Rows from block 2 of a small image classifier, named by matrix and row number. Each number is 128 + 24 x the weight over its row's rms, rounded and kept within 0 to 255. All counts start at 0. Numbers have three digits each. After the name is the row's rms in percent of the matrix's.
After each channel's rows are labels from the 100 images, of 14848, where the channel reaches its highest value: "top examples" is what is common among them. Only what is clearly more common there than usual is listed. The data: stained colorectal tissue patches (NCT-CRC-HE-100K). In brackets: how many of the 100, against the usual share in percent.
# pw: pointwise conv (model.blocks.2.pw.weight, 320x320x1x1), inputs 184-229

pw.91 102:164172116108168126175052124113104113134138169146130141141140124204126118186151124122130105135111139112149094110159153147145160132180115165
top examples: tissue: tumour epithelium (42 vs 15.1); tissue: lymphocytes (34 vs 11.1)

pw.66 113:140104112143092166096145114130141132123147150141096147144142132101150086146107147075130104125130149099126112133123147119118187138132138135
top examples: tissue: normal colon mucosa (51 vs 8.8)

pw.99 103:054137155123121108105178103166118138134136156165113110126150127117123149106143133141128124166121104116111126126145073111105128150058071142
top examples: tissue: normal colon mucosa (35 vs 8.8)

pw.76 089:094128096104114143121103174137106095148094101100125138093105118111116105129072100113092143113139128147119096139099154121087107130104143165
top examples: tissue: mucus (39 vs 9); tissue: adipose tissue (37 vs 10.3)

pw.79 100:139122086118130166142113126076071111142118118121128104189136135134126168134126091167156138146091146140097138127140179132169145097118136119
top examples: tissue: normal colon mucosa (43 vs 8.8)

pw.36 093:113133134110170135123127109116132063129142143093149147177094140137129128111110104158119151103171136121116148101165110139078089133149195119
top examples: tissue: lymphocytes (52 vs 11.1)

pw.109 104:108178156090114108103097088154150158143087109132097121150111148169149105108098124105140147099155163119117153130109150133135160157118125141
top examples: tissue: tumour epithelium (34 vs 15.1)

pw.185 098:126158082102165103101179124149163132114123136096136102148124113151138116133139100121140132117120100138118131127064130142123145124134122128
top examples: tissue: lymphocytes (58 vs 11.1)

pw.237 102:121139144143148091101107114129139148163101104145129111087140111119126098095156128120149121109175147204137136170195130124113105133128105132
top examples: tissue: normal colon mucosa (41 vs 8.8)

pw.116 106:099149139089161099123127125136172125109104143162134131123118124143168086146176122109145107114164125136132209172132096118113116146082108137
top examples: tissue: mucus (25 vs 9)

pw.104 089:121173111128203109136093111137112108115149150082125100131138148124143152122135123147137171131122108101126161138096098121175091158118136108
top examples: tissue: normal colon mucosa (26 vs 8.8)

pw.38 107:126157116096147138125124138109127141166130120141120099136192112135130088125125093117138091110129150075122138128145154180147132132151155168
top examples: tissue: lymphocytes (61 vs 11.1)

pw.0 101:152104098108141170146120090116096154111122131110121093143166129092131095088122168159151101118151099127102119102166143138081124132150111112
top examples: tissue: tumour epithelium (40 vs 15.1)

pw.253 096:131136101123132138087130141073106098086151112131138134129137137169111159071159116137122135150098121157124144146155118093086137124104183089
top examples: tissue: normal colon mucosa (44 vs 8.8)

pw.169 088:101095133100131154113125160149112131110134132137104116115128116189129122125131130149156095126155175089153142132157102149150163138134143124
top examples: tissue: tumour epithelium (37 vs 15.1)

pw.216 101:111130124123079092093120115159127126109160110089136105097100103106111118137130109102172187129147133117136128108099130142119110125114076130
top examples: tissue: lymphocytes (61 vs 11.1)

pw.176 097:084116085128102128092132104144104114124133148143117126151109114191134107113098098122122112144157111089142111115097119078102133110161180168
top examples: tissue: normal colon mucosa (37 vs 8.8); tissue: tumour epithelium (34 vs 15.1)

pw.138 108:168114119144096142145124094082110130180107129075118117148103141142123129085129082137101168108172144118127109138124115124140148141142110132
top examples: tissue: normal colon mucosa (51 vs 8.8); tissue: lymphocytes (28 vs 11.1)

pw.22 093:133145144144142145139109150115091142136136120112119092159135152105154076141122129148100137098129157138125144101116082154125162111141107125
top examples: tissue: normal colon mucosa (37 vs 8.8); tissue: tumour epithelium (33 vs 15.1)

pw.54 089:098144142144115096132125095095089097135151159123128138089113118133107100132147129168127193108160133119135132167167108170148159115139126126
top examples: tissue: lymphocytes (42 vs 11.1)

pw.57 108:092113128185076107111149121147119125135129131147125105134145161160158155161149117128139136115116140148147104122151167131114150120119108172
top examples: tissue: tumour epithelium (50 vs 15.1)

pw.6 110:103128179157118132092127090105120091160148133136101147133111139143110129131113110107125150128229131125119144136094116109126123128147131124
top examples: tissue: lymphocytes (48 vs 11.1)

pw.288 094:096123163104121151137125113113146124115093115119132123129146114150177103149127147137136123102127104134111103136146141101185112094161085131
top examples: tissue: tumour epithelium (58 vs 15.1)

pw.93 106:173157149092134110127117131138133150122102160149129136157150109185130127133172113146095187124136130142098118119126107149130115120104104096
top examples: tissue: normal colon mucosa (68 vs 8.8)

pw.24 087:136137093151104127157122133111130179136116130114135137076156125163182158092091081143154145104163161148110159144149168135129173139152109105
top examples: tissue: normal colon mucosa (35 vs 8.8)

pw.292 095:140128134102158119131121126152162122124137144157144123117116130143062136152173150125157145140158178129101149097111104144155098117106067137
top examples: tissue: normal colon mucosa (56 vs 8.8)

pw.156 105:122115139141155098147124122115155172137118126124121125127112150149140107133094139131138095111094154142142138127122092112167173123109075114
top examples: tissue: mucus (31 vs 9); tissue: normal colon mucosa (27 vs 8.8)

pw.41 112:152114134160126076123128161116124140146119130137129139095160116129123200129131082173107163156166135104063144119126159193169099122127144151
top examples: tissue: normal colon mucosa (65 vs 8.8)

pw.228 103:131126153097155107177136184151128137123142137140079127130111127126100134169118130134114144121163094101147165134115103074104127127146129135
top examples: tissue: mucus (29 vs 9)

pw.211 098:101100109119143123125148097130148133165182118135106138171146160137115084137127101107114142156163134104134129112132181084119150119157097077
top examples: tissue: mucus (35 vs 9)

pw.14 087:122127114142097120175132137152178135122115107124113154186104137091099131143098161169139095122117131087105126110146119131063155131110134125
top examples: tissue: tumour epithelium (44 vs 15.1)

pw.11 104:142114128105171128175128161145156135091128114166106116145118117142129111127161158128128136144108173137195106127108136083109157126104159149
top examples: tissue: mucus (43 vs 9)

pw.177 112:136181136101142085131141120162131140163118127140162078105144106101148150156143150136105099123130132144129141155092112148125140110153091158
top examples: tissue: tumour epithelium (33 vs 15.1)

pw.113 116:132163146116139154136147117153127120145124079101172178130113146105150147147107131166148158151144131145110084112113097156108111072120147152
top examples: tissue: mucus (28 vs 9)

pw.244 094:178131113133122102086133131080155168131125133117139150120148106157111164142179142175121163149118117152103138130103153152122117112099165092
top examples: tissue: tumour epithelium (42 vs 15.1); tissue: normal colon mucosa (36 vs 8.8)

pw.153 103:100122120131108137144189170121146146155126135181163166113113118113147091145125143164127139089125096124166143111137099139163152155094120120
top examples: tissue: tumour epithelium (55 vs 15.1)

pw.3 093:135112102151195121128142127168164101119105137104102116079140132141153111104118134130139114084141098101103128121124126098142136136127089118
top examples: tissue: lymphocytes (27 vs 11.1)

pw.4 109:097152134114125142151127117141100144102103111123129081142131153134141158079139151153162161107157124108111136139141158150113159136086167155
top examples: tissue: lymphocytes (28 vs 11.1); tissue: normal colon mucosa (27 vs 8.8)

pw.60 104:129131105175162159076111126107120125109134158103116144107147174130166083182121154130116134136169084105172150148164147117118134112166149107
top examples: tissue: lymphocytes (35 vs 11.1)

pw.65 092:141151153163141127100101101075145131105118088152121149127142146145117131146142124134127136126084134129093099105136099127180128121088135193
top examples: tissue: normal colon mucosa (49 vs 8.8)

pw.299 104:108094140160146097179121129164113118120102137088105141133136116107107142117109136122177133105115131164182103145153128140137126118135113130
top examples: tissue: tumour epithelium (58 vs 15.1)

pw.120 109:154134133113143138126114103140138106145126139091093105144109123099125154113112128136127114149090127128111110124140109174138137133130133145
top examples: tissue: tumour epithelium (43 vs 15.1)

pw.290 110:089142163151140140128127125085136177104119107129162133164127114091152139111138095132148175136151117127152132143135161133129140114146200121
top examples: tissue: tumour epithelium (46 vs 15.1)

pw.63 095:134165132137125095114129110103142140128119157086131116085161110124113128141139141136140109097126144119111157121117139130163133115151079179
top examples: tissue: tumour epithelium (48 vs 15.1)

pw.131 104:101156188125098127109172111193130113130176150120198107131139131119105115093145076170117113095173103125120119117175167124131093132083144148
top examples: tissue: lymphocytes (44 vs 11.1)

pw.223 089:125124150110120094112127123102143122139139147147111127195139140174117138082068114150122116116156147137134107151079108149091142102101151124
top examples: tissue: normal colon mucosa (46 vs 8.8); tissue: tumour epithelium (34 vs 15.1)

pw.245 108:118149121091102095150155125148101097082129158129136124109145163113158130144124122106135137121153123148142154123145150171118094116096149162
top examples: tissue: tumour epithelium (57 vs 15.1)

pw.294 107:133095112080160110118123072139098140137166131124128124116141150112136131131077149047114114121133094121102178143139115113152122124086159102
top examples: tissue: lymphocytes (87 vs 11.1)

pw.44 092:121130145122186129180111114106143127131097143160094128093136134110156150123122119139169167160117147124144080159142141105110174141108113137
top examples: tissue: normal colon mucosa (35 vs 8.8)

pw.189 096:118188127111153136176120079170192109117143139144126132165118154171157091107151117126143109151157109107110126145123117076137129173101150165
top examples: tissue: mucus (39 vs 9)

pw.201 101:137121141106158100091124116127135134081144131099136153152118103101148087146121101113130107119160113129098109138142135104120126149094133067
top examples: tissue: mucus (35 vs 9)

pw.224 096:117144125163097098159120145148110132094121106096179129129164111152148141119146131172148101110121118117159095106106165093091116111095178222
top examples: tissue: lymphocytes (30 vs 11.1); tissue: normal colon mucosa (29 vs 8.8)

pw.111 101:109151157125139109108123141122119150133149122101116137100175130117156081117094114104157090134137145133129158118144133110141135136101131100
top examples: tissue: tumour epithelium (68 vs 15.1)

pw.190 095:091107087122153080166148164157140141127135123087145097110111125134149156115113100144175139109155133132138111119094179117141124150145175131
top examples: tissue: lymphocytes (35 vs 11.1)

pw.186 105:116130101184127130128145142114127147157115128119080169138131156118124133128102134102142120125172147155166138148138077119131134120151120128
top examples: tissue: lymphocytes (42 vs 11.1)

pw.15 099:121128158111148116164116148119126117092131130096133129118131114094137069125128109115165062085126101112175166158174144127154123082125134142
top examples: tissue: tumour epithelium (47 vs 15.1)

pw.235 104:111135120130104105101120133102121119123128109100113111090118132079154107112089169162144155168102111142098096099156084133125137112168188161
top examples: tissue: lymphocytes (53 vs 11.1)

pw.43 092:112165117108100119143184116132103133148153149108110137095131093123136166084129108173166104141104093120042120132141109146117094111127105162
top examples: tissue: lymphocytes (54 vs 11.1)

pw.306 105:138136098165140165137125108132130138136125135089127190133151107125107144144127127085103146129146137160150094137135102127125175155129143114
top examples: tissue: lymphocytes (59 vs 11.1)

pw.233 111:176138161119145128113131090099102103139154120175102128120139153126122113131151120118121102145169145182134128178132155154122162103107147132
top examples: tissue: lymphocytes (40 vs 11.1)

pw.86 086:106168153131095118175072147127127131114118156148111130111175134141124127077094096074157155111124141114097120135130135151136139165112067116
top examples: tissue: normal colon mucosa (30 vs 8.8)

pw.274 108:099150159132167078133147118168133129129107132149097121117090101152149110084114111089135118153097141137199109131118087156153102120109086099
top examples: tissue: tumour epithelium (36 vs 15.1)

pw.184 098:150147164128135153112134087083130157172101130130112128103130112134146142157095129103148076130129133134149146130146100159060120134111171140
top examples: tissue: normal colon mucosa (53 vs 8.8)

pw.166 101:081146136082093113120121101148103135122170112130082146122111164148099132129112174151164090161091136142120123121125086124099146148120107113
top examples: tissue: tumour epithelium (48 vs 15.1)

pw.164 100:128136125136107109136141131133115095135128124139113124182125130142107116091101118164136110118146082148107119153148123145122129109125122111
top examples: tissue: tumour epithelium (54 vs 15.1)

pw.249 092:115153135086071143131119136107133152125121154125171099134128120056133131115180111105147122141056093142126119107111121134125125159139181144
top examples: tissue: normal colon mucosa (63 vs 8.8)

pw.148 111:081099123140118109109106127152129168147105112124161078140156112164133126124180106125151136104167125120137066120137118155143092115127071133
top examples: tissue: normal colon mucosa (48 vs 8.8)

pw.137 096:134115138091094143142169121065117136114160175080104150144117118134176155136120087143123110106113165118106149128137151150128149171138174119
top examples: tissue: normal colon mucosa (32 vs 8.8)

pw.32 097:126138134087068136141132121104123138097117136129143112124146149120140112106165170160108092094121136130111114120118127181179077112103138130
top examples: tissue: lymphocytes (75 vs 11.1)

pw.174 105:127160134121090133139147119155132139125118132094139137117157119152160122111147127151155095131129189117095166130122107195088092130141125132
top examples: tissue: normal colon mucosa (52 vs 8.8)

pw.12 099:131109140149119155090121087118117147106128135147108105170147128140106150103110109155120142098139136152180140147107195135144133137090137158
top examples: tissue: mucus (30 vs 9); tissue: adipose tissue (29 vs 10.3)

pw.194 106:131144135158086108087123132108132113148141172140148169157117159105130047135207124111172121184101134128096155095112084119107094129136129125
top examples: tissue: normal colon mucosa (25 vs 8.8)

pw.178 098:132140114113162175113145166130111118107115121103124115093133119129105142122118129121127133118127123106132158124123147094124106154161097066
top examples: tissue: mucus (26 vs 9)