Rows from block 2, named by matrix and row number. Each number is 128 + 24 x the weight over its row's rms, rounded and kept within 0 to 255. All counts start at 0. Numbers have three digits each. After the name is the row's rms in percent of the matrix's.
# pw: pointwise conv (model.blocks.2.pw.weight, 320x320x1x1), inputs 276-319
pw.66 113:105155091130145124086137150179127184168112130092130157129106122164134119150086142160122130116127121197112155109104078152141149134103
pw.67 080:111123189136138119121126083123101099125142087158124128142141120110105170153110111144076153148130126149123105116138151158133138121146
pw.68 098:147103052111108140112106140103130121149132061130184131131128098150119133122128101145137117140138167124138123136118123115162158132106
pw.69 091:154133141146126135136126152147138134100136137119142097108143130125097112145118101155133135152150134128124125104154144165141108135175
pw.70 101:182092128135130125104121143106135130148137110140151122143128170140169127142150103104112102147098129073141162127114109109123144093142
pw.72 105:127117181149118149114122129119104140128123113126113140122145124116096129118152145146163130149141123164112145127142103128115120157098
pw.73 101:106141123091113166076093125153145145175146133151088135115169169165125093130109125111185094130086124151156131120128090120118137097140
pw.74 108:154110149136114149182157108101112112129153132146105094141183125160132075126127114125136135149128115112102139130113157145137127133146
pw.75 106:096135174124150188118091129124144132089147127086151115133157119134138108146158100098124147085139130130122160141090199123117160154114
pw.76 089:140148157117155100103138107093109126164132144119142150120102145119128151150144123156101125125141128126158142094151107177086073077118
pw.78 096:130159124131105145122147136106107138149139087172197111137113118157136134097123142112138086113123170141160158134063143146157118159121
pw.80 099:131093161095163115171139163123125174141113082133135145127139107160143118129155077134119139173138133125112105145133133146133105127100
pw.82 091:123137140123136150148141153150086108132138143138138129143159174160128126123162109144130161103136127124123112136158174123122137144143
pw.84 086:141146118116081116114104127127172161172101173108139116089101114117144127124161136128132121172113151172147125119130094170132126130147
pw.85 094:123117122120175116112121111129117112112122150200152137105118107122136107104130134147118162135119139116094126164117148107148141149114
pw.87 110:100131136119179134125138153140140130110158157162164118129128114134110106124076136125121115121136127106121133139128177132158132177122
pw.88 105:133136119129142108142117147114117122139130094098078142142104190145102113139155125150156106118112146136133153076092122165159129135161
pw.89 094:107120141137146133122131150112135138118143137114102134164118169107135164135151159112130112133135093142130133118191149124059144128123
pw.91 102:153097101109111150156126134123150130130157104139094182139151193083176071141148124126124100115149147104139126115129144123114132124112
pw.92 108:143185111119094138129154119130113125140134174136116144113125124147093123124134128121120139196120084134118130106122179077114166120171
pw.95 100:100119126132135125107099091153135094109107130103109159148155159113101132120166108184148136125158091115119111169157088125170122138139
pw.97 089:136128142117151132141125140116138131119133124161166113075096098111122150122091146133071122112126123122127128143151131195140120113184
pw.98 100:152149159129136154138121155107116120117107146123144152125096110131131114131150133149133103107132101133130104113122135179114161099123
pw.99 103:156129108171146111107143119087120125160125126063127083133105090096134172095124099139137145127106120155135128149100091120116138089142
pw.100 102:087097140099143113095127111082102148128146156117106172129096144096101120101133121157134115105095135089141125147114115186160116134130
pw.101 112:110136073128142158109117115100115137132125081122133119116172102082121133101127090127180130108173119131147101138174118138130127191122
pw.103 095:117115105120121117134156113115117101102141097148121165104147149125161141152126150159103137107076129149116119107157118125170142152196
pw.105 086:170106149100128140109114106100175203103138164105136123137124109159135177183101129142101132136134127091148157163139137144155117119129
pw.106 098:115177164145103114080130141107132120074087135106121177124121159136088153124155102126110148132103131144125135149123095131129138127147
pw.107 110:091134087146142076150092164163109120093116087091116144125142134136122137186103163100108161091135151138108105148141144168165120135126
pw.108 101:148125098137163143156127125155097108175134142116116126138148156106125093130141123145121121164146100154065110111161147132195118101162
pw.109 104:142136154145165123121160172095125109158116155107089174133063168153105120149112139155127128135133127129158126156143129113140112113175
pw.110 091:132105087101127136153174146116139126127090060117132091102154152145089121106148132177126129129140110125130143099095136111102080106153
pw.111 101:150133118173132131126117125132115151105107122129141157165165142140130106121143132084116130088124078126129139150133120169097142112141
pw.113 116:142102089114182167121131137152140118155128070140113147133095112164163111126117125139140121101124164105125100107144123130157064158146
pw.114 099:116121109132101133125099151186115118081131094139147101094129099164108137125138129132137104132167180185140092128101138138142137135128
pw.116 106:126138139114152099107121152182126059133111140109130138095119083108127153138078128102132161128109127125125095151139133177160156135149
pw.118 079:163121119146135133148114169116150115133098128122109133129146119130134125154118123149139131144126139143135151138100112141175122109112
pw.119 099:157091160147124119169113141088153144155141124120129152142120130117167121118090064134110151147166141118129105136131131154137121127131
pw.120 109:087129131137113161131120090115113127147157102097132095116129128105116131097127142107174105149141115116105099127180095160163126164096
pw.121 101:136150142140134118153154120126108097149117134112152145128116100133132126129172103147101113134118107134095129136134094123073117132151
pw.122 094:157081160134081167148131121103121167135106161141118104108152127138097142136142119147130146113135133136125122138082117128115101129196
pw.124 096:081130136126120130110117140120163146131106143107127106118136140147089119163154148116157110118157127079137152134149135131112120123156
pw.125 103:106138121132173118143109121126123151153084172129147133148137126133119127116160158122135164117165129096153110102119153159087158146117
pw.128 093:110127117139116138095115144064110124124121161111075136152143087134142124155155143095113171142151145081121112136124143089176079160111
pw.129 108:142122096105130125101164141148110150100165109120100095120132130078136065100124115137147155127111106099118121140162101122118142104159
pw.130 110:125128117131190079097122100217119107142106100093111133135132101128118105148087119126158156114158119126102142155128129137157173120121
pw.131 104:136116156117120122149117156144127177154133159129123123113170133156114134130101128142105135134117142111158138092114141127138155174108
pw.132 110:114107142113137142110095171103096174156129084160113148121118155106106183117154089163110151117155162160142091111087136125078074157163
pw.133 102:181117121112129088094162133146135152128132127136121109096110141155117188139127137104145086139151135178103126132111124069127159108116
pw.134 109:118092111099132112114136137090142094085163115132114144115109122129129106145156145100115164127149114115140145069119084150127155142129
pw.135 115:137153144158131132131142125102111149097125156103134132160155156095137137120096133171122125137124153173118127105166174138135132124138
pw.136 100:138162122094138122138094125169157091159111118139105137132086133123085143096079139140101083090152131134145108118137108087125083120146
pw.137 096:122130152104048113102100155103113136120134184152146115136132127133133108153116133072147159138139136164156124115152140113134152144133
pw.139 114:135100145198160106143135113122115130139138119125074127120111127017140105128103113110097118144147106075118144147116148140140126106136
pw.140 085:132126102120116131151165109161127117108101159108131110145134144146107095110119110152090104162154100124127101134118121177113114112129
pw.141 096:107118135123098110141157124123165152149089121079116099118134174187098138132123136146129134124113158132132176160090100115119142128165
pw.143 095:128136127128095112140114182129131153187132112126151149133143131136129115152142149138086118112133096163139119130157152134153122128133
pw.144 095:129112143150141112136112115122132110128151109105118133160095136115126164113087123116127104124115166170095120096094103123139139094141
pw.145 101:154153109101165122132147151152134142121116075133124153111140116138075124135112108141136105109131151108121122126112102115094091112123
pw.146 102:152138111130099109118143131142151082127111119154107116165100110112147149103124102145121111159136154119136133141161174163106114133139
pw.147 088:087101141086123151127095157117152116138143126129143130105114117131140112118109148134134103144158137093135157111150139157107150102147
pw.148 111:098105115077115136112131123108180111178097104096120092125130131116153150123129127112118155103096149110138123116118138143158119148117
pw.150 095:134121106104167101119118114143160138164103095188132144160101125134167116111123133149102151144126090125144122131133124105132118100127
pw.151 096:100125120141153144134159136114137143180146146110138148129167122116125134107150153122102153093110137092117117142154083184142144101160
pw.152 107:141097154105094121146160112138121112097153134148151112111144142095107123124086129158120132155086093116115098104158151163158119125132
pw.153 103:135121117129128132123141134136117118098136076131113161125072112133123167132120122136210099132151140129172169093130131183133152127133
pw.154 106:119175164095131149143139115114124090110097134154103116158164112126110116138134107100159127115158119104129111154156115101112156155119
pw.155 087:124183161116116126147118123137129178143131138129166114130148086158138123146137113091178107137158129115111139124128153155139112104115
pw.156 105:165116131154140149134105124127126147104125150096101150115136127114128145133156175153172103134136135169126114107140131148126124131137
pw.158 093:153146129117180131134163102118133126129143129126110108116186144157104131109148125093161114179149162133079131136169114155137151149159
pw.160 090:133184160091157155143124136146116054150107108120105149106138132108118134073152112156113114140173101122173113107124084143166137108112
pw.161 100:117155168128141152182129108141112186102152119137139117117134081100101150151119129135109158145133087140144131124136129139134095138141
pw.163 096:139121098148112101146117130125131113123139147155124093109122112131127152152148103161165134197136139140118100116091148132161087139134
pw.165 085:156134168131129136102096105139172135133108175161122106114149144168154131123120143090103109117109129099089120165101141159189149156113
pw.166 101:141142109098100108100103129138148121125126157151102135111080164133122109131107157137120134137132131114140103137109115127131137119106
pw.167 112:136107127167149087136147142132119138113146121119142157117124151056123135116154127137129113131109130164105130115093152148089133088143
pw.168 114:147113126101136171125101127131163132122108142100140132137142099134132109133168151160127089124136157102111089098143153116148180079149
pw.169 088:125140145134103111124161121130144111104154145118128133083106160146136110125169144138126126122117138135189119111107105166114110117152
pw.170 099:123149145112094141141167178094156158142128101141133135124158163105160133155135115139118181100114085122127130128096150129086121096112
pw.171 097:153091177157123106130151123125083140177156119131142124122111137168080131135133119130121133125114124109131118141108108158153150136129
pw.172 113:112136112127143116124083093142121105113130087128175123137172127139137125152090133107156129070174096118100091120122138137114117123167
pw.173 114:149154179064113092119110154146098160159129146152129136137150123173118151095142144143123131105166143114101126146145141114132119097135
pw.175 097:149097133149089126117118149119098111145130155123117094138097093093107142145140128116091155128129144124127165123141118118121097149144
pw.176 097:131151143101085170119135168124106088169161110131151143162169119121120142172097109154111131136140109077105132117121119126128106113148
pw.179 104:151121139140115092161134131125159136149092123142144132100139114141117093139139132130111104158086128117128143155123148122121152163093
pw.180 093:091155080149139130135134069166138130163175121175177105116113120149095127181115169114151156172127153095128122119104111136124146145131
pw.181 115:127158119135132128108129101080146135121132117194159152110117128166113139129121087101127149145094122090163101092095121122108118137125
pw.182 102:122113103093166112110109104071133154135149137104121112115110163123116188126157124143123109111118082094110140096129129089135117069090
pw.183 107:107138150144139121132188134104134101092148139118133140122114162112171154097130128121142080156105120138128123127164103127148147137101
pw.185 098:128154098152123099132110117112124097129089104168124096190116154114116154138185113124099137153143089100121126134115143147137108125137
pw.186 105:140074132111151166140151145138136129107175176103118111111142097148135113106138111121104122124106107127089102133180090160106160170129
pw.188 104:139095109127117152153149094120114168145114158119134147131147130072096152100089096133124175152126135170129124153147135123108143145138
pw.189 096:150103158133178122156149123157126076103152144115109121127148123148120131131125151146111142126138084147116123131188120135124062111170
pw.191 093:104142113166052138143103097124103127147107084129149124152141151089149112151124129125161132128148140117138114152070133121077148149156
pw.192 098:105158088121142126109129109095147126162090064124112152074075143134157166151103162139134089135133144116113145110122154125129150145126
pw.193 099:104140144117094131119137103167156101130113141140158156139164143138085134155161125133114146134132051141125140129153151090196105154096
pw.194 106:143151123131131116113124117137136168165125091117152124162170129091116139081113130166152117103177124111159136146083121097165122127123
pw.198 108:141108055144145157093143143090103136121090110145099118093113168104138114093141097137095104117103096140120122117169113139157128105107
pw.199 102:128085127135083158148090140137167141198174121124142132162117104115115112169108126162111160159115158162117139104102134119128133145158
pw.201 101:139135174141144122132128149155140184123144145123126144142147097113122106110178106154137165129101129122149133153167167174098108145130
pw.203 095:099128084154119126122153129140151148132152154148181141116110097114125191137149163144126137155126084101154108099188116095098128120161
pw.204 100:117133153146128156123123140112130129092092137122116185130135157124102093151090100131154134155086092147125132119143095192118128109125
pw.205 088:156096100099100113107142153112096132128102107116148163108135117145115115115146157109139127150083174126130098140095127130157148127131
pw.206 090:144132100111127125125145134118115117118108128102144099132140100167113118129109096152154179147168146137127117160118103067106162109108
pw.207 103:183117135121162145156140122136153139134149118115124148136110142139146128140160111117157158142151140176102123124164156101151173123126
pw.208 098:133126126103155109095131114176080116140112149095115123136112153120096123074111144119152156128141115137129113148158175141102121110123
pw.209 090:137123117120113138113160121105144166120110092144083120130171127122158135112151137137149109162131135127131081128069168140130116137116
pw.210 099:102123126145100150129145121103122132140155156124141130099128109147146103129141120129191135136133140125141113135119121163164163187123
pw.212 095:117128113167159125122158132129096137146133150169100115142119113133112148170115147133117193128112114119118145108096094103132099111127
pw.213 104:126142076134143104118103127080166164136107170117138106153165122123126158121152133138139121160113151130142099129135135148128118118149
pw.214 098:114133112133095107111131139130132145099141185137173113118117171137155127142146143167162134116149141130106117120097140135070109140123
pw.215 110:146173144126134120121104112128121119120141104159115094139122123103097116138109130114146076132157093155131128125128115095120088149131
pw.216 101:139146141120106103136114151100071167144125093141152111128147150118157134149169129127129136154104125145160115107108147120115134105128
pw.217 100:126157126118113086136135117100140111115101123153131098115118162098113111137143123104116142115086123133141136115121092152105108166149
pw.218 100:167106163133149128157125154129102147105091109128115166120152129102150062145153115142172108106129121093147108137137131149133139090142
pw.220 095:152184120113121118119085151120151140119165158128151168120151156154127101115121109100148159126136125156168139144104087081103154150113
pw.221 108:187132156120134144139133135159119087083125172140185103109150129102102123138133134132117120166155114124141121149103151118143125126130
pw.222 091:131127143165094126147102125144168097084139104109130148149114137108088136104131115149112145074088104097129132167134135129154148131142
pw.224 096:105146086091121075083141107071160145126068126113161107119139143145131140140123116119129136128135097088089097151131110138126118159157
pw.225 093:127144133129157119127123116144129156148082129135129134124108120108112083148109095149108121129127127108154139129129137134115124122140
pw.227 104:143162142106123132153077109120113147145094142171129119123095109111089118123143135140174153152087131139158126116136112111109142152120
pw.228 103:141117127109115162148134104136114144099131117131109130142144115113172129145117125143136130105139159143134116127137176126144128108162
pw.229 085:133165126144139129104124126112123069099133120145146101121143170129124144089134103155150098105173124131162130098097120083166180119127
pw.230 110:166108144127182155105090104085164107173155087127136108129146106149115128147113123122127130144092129148084096172127130144118143162147
pw.231 103:109162114119121138113144099164127136133121111136126114123116127107087112152105158120113114121115153102141115119076095134157147166149
pw.232 105:183133136130106117136122124128118126121099140103156127162138156106122160131142130149086160130128142113140127144189088082106087126144
pw.234 103:145180142108103136138163155139126121141137138123124149109099156131131163124115146173130147126159143093126133151103135099128093105127
pw.235 104:141134094121150108108108150121116134146164108129143132110083114136136121130126115131101146120133103094122140115132123093131137153152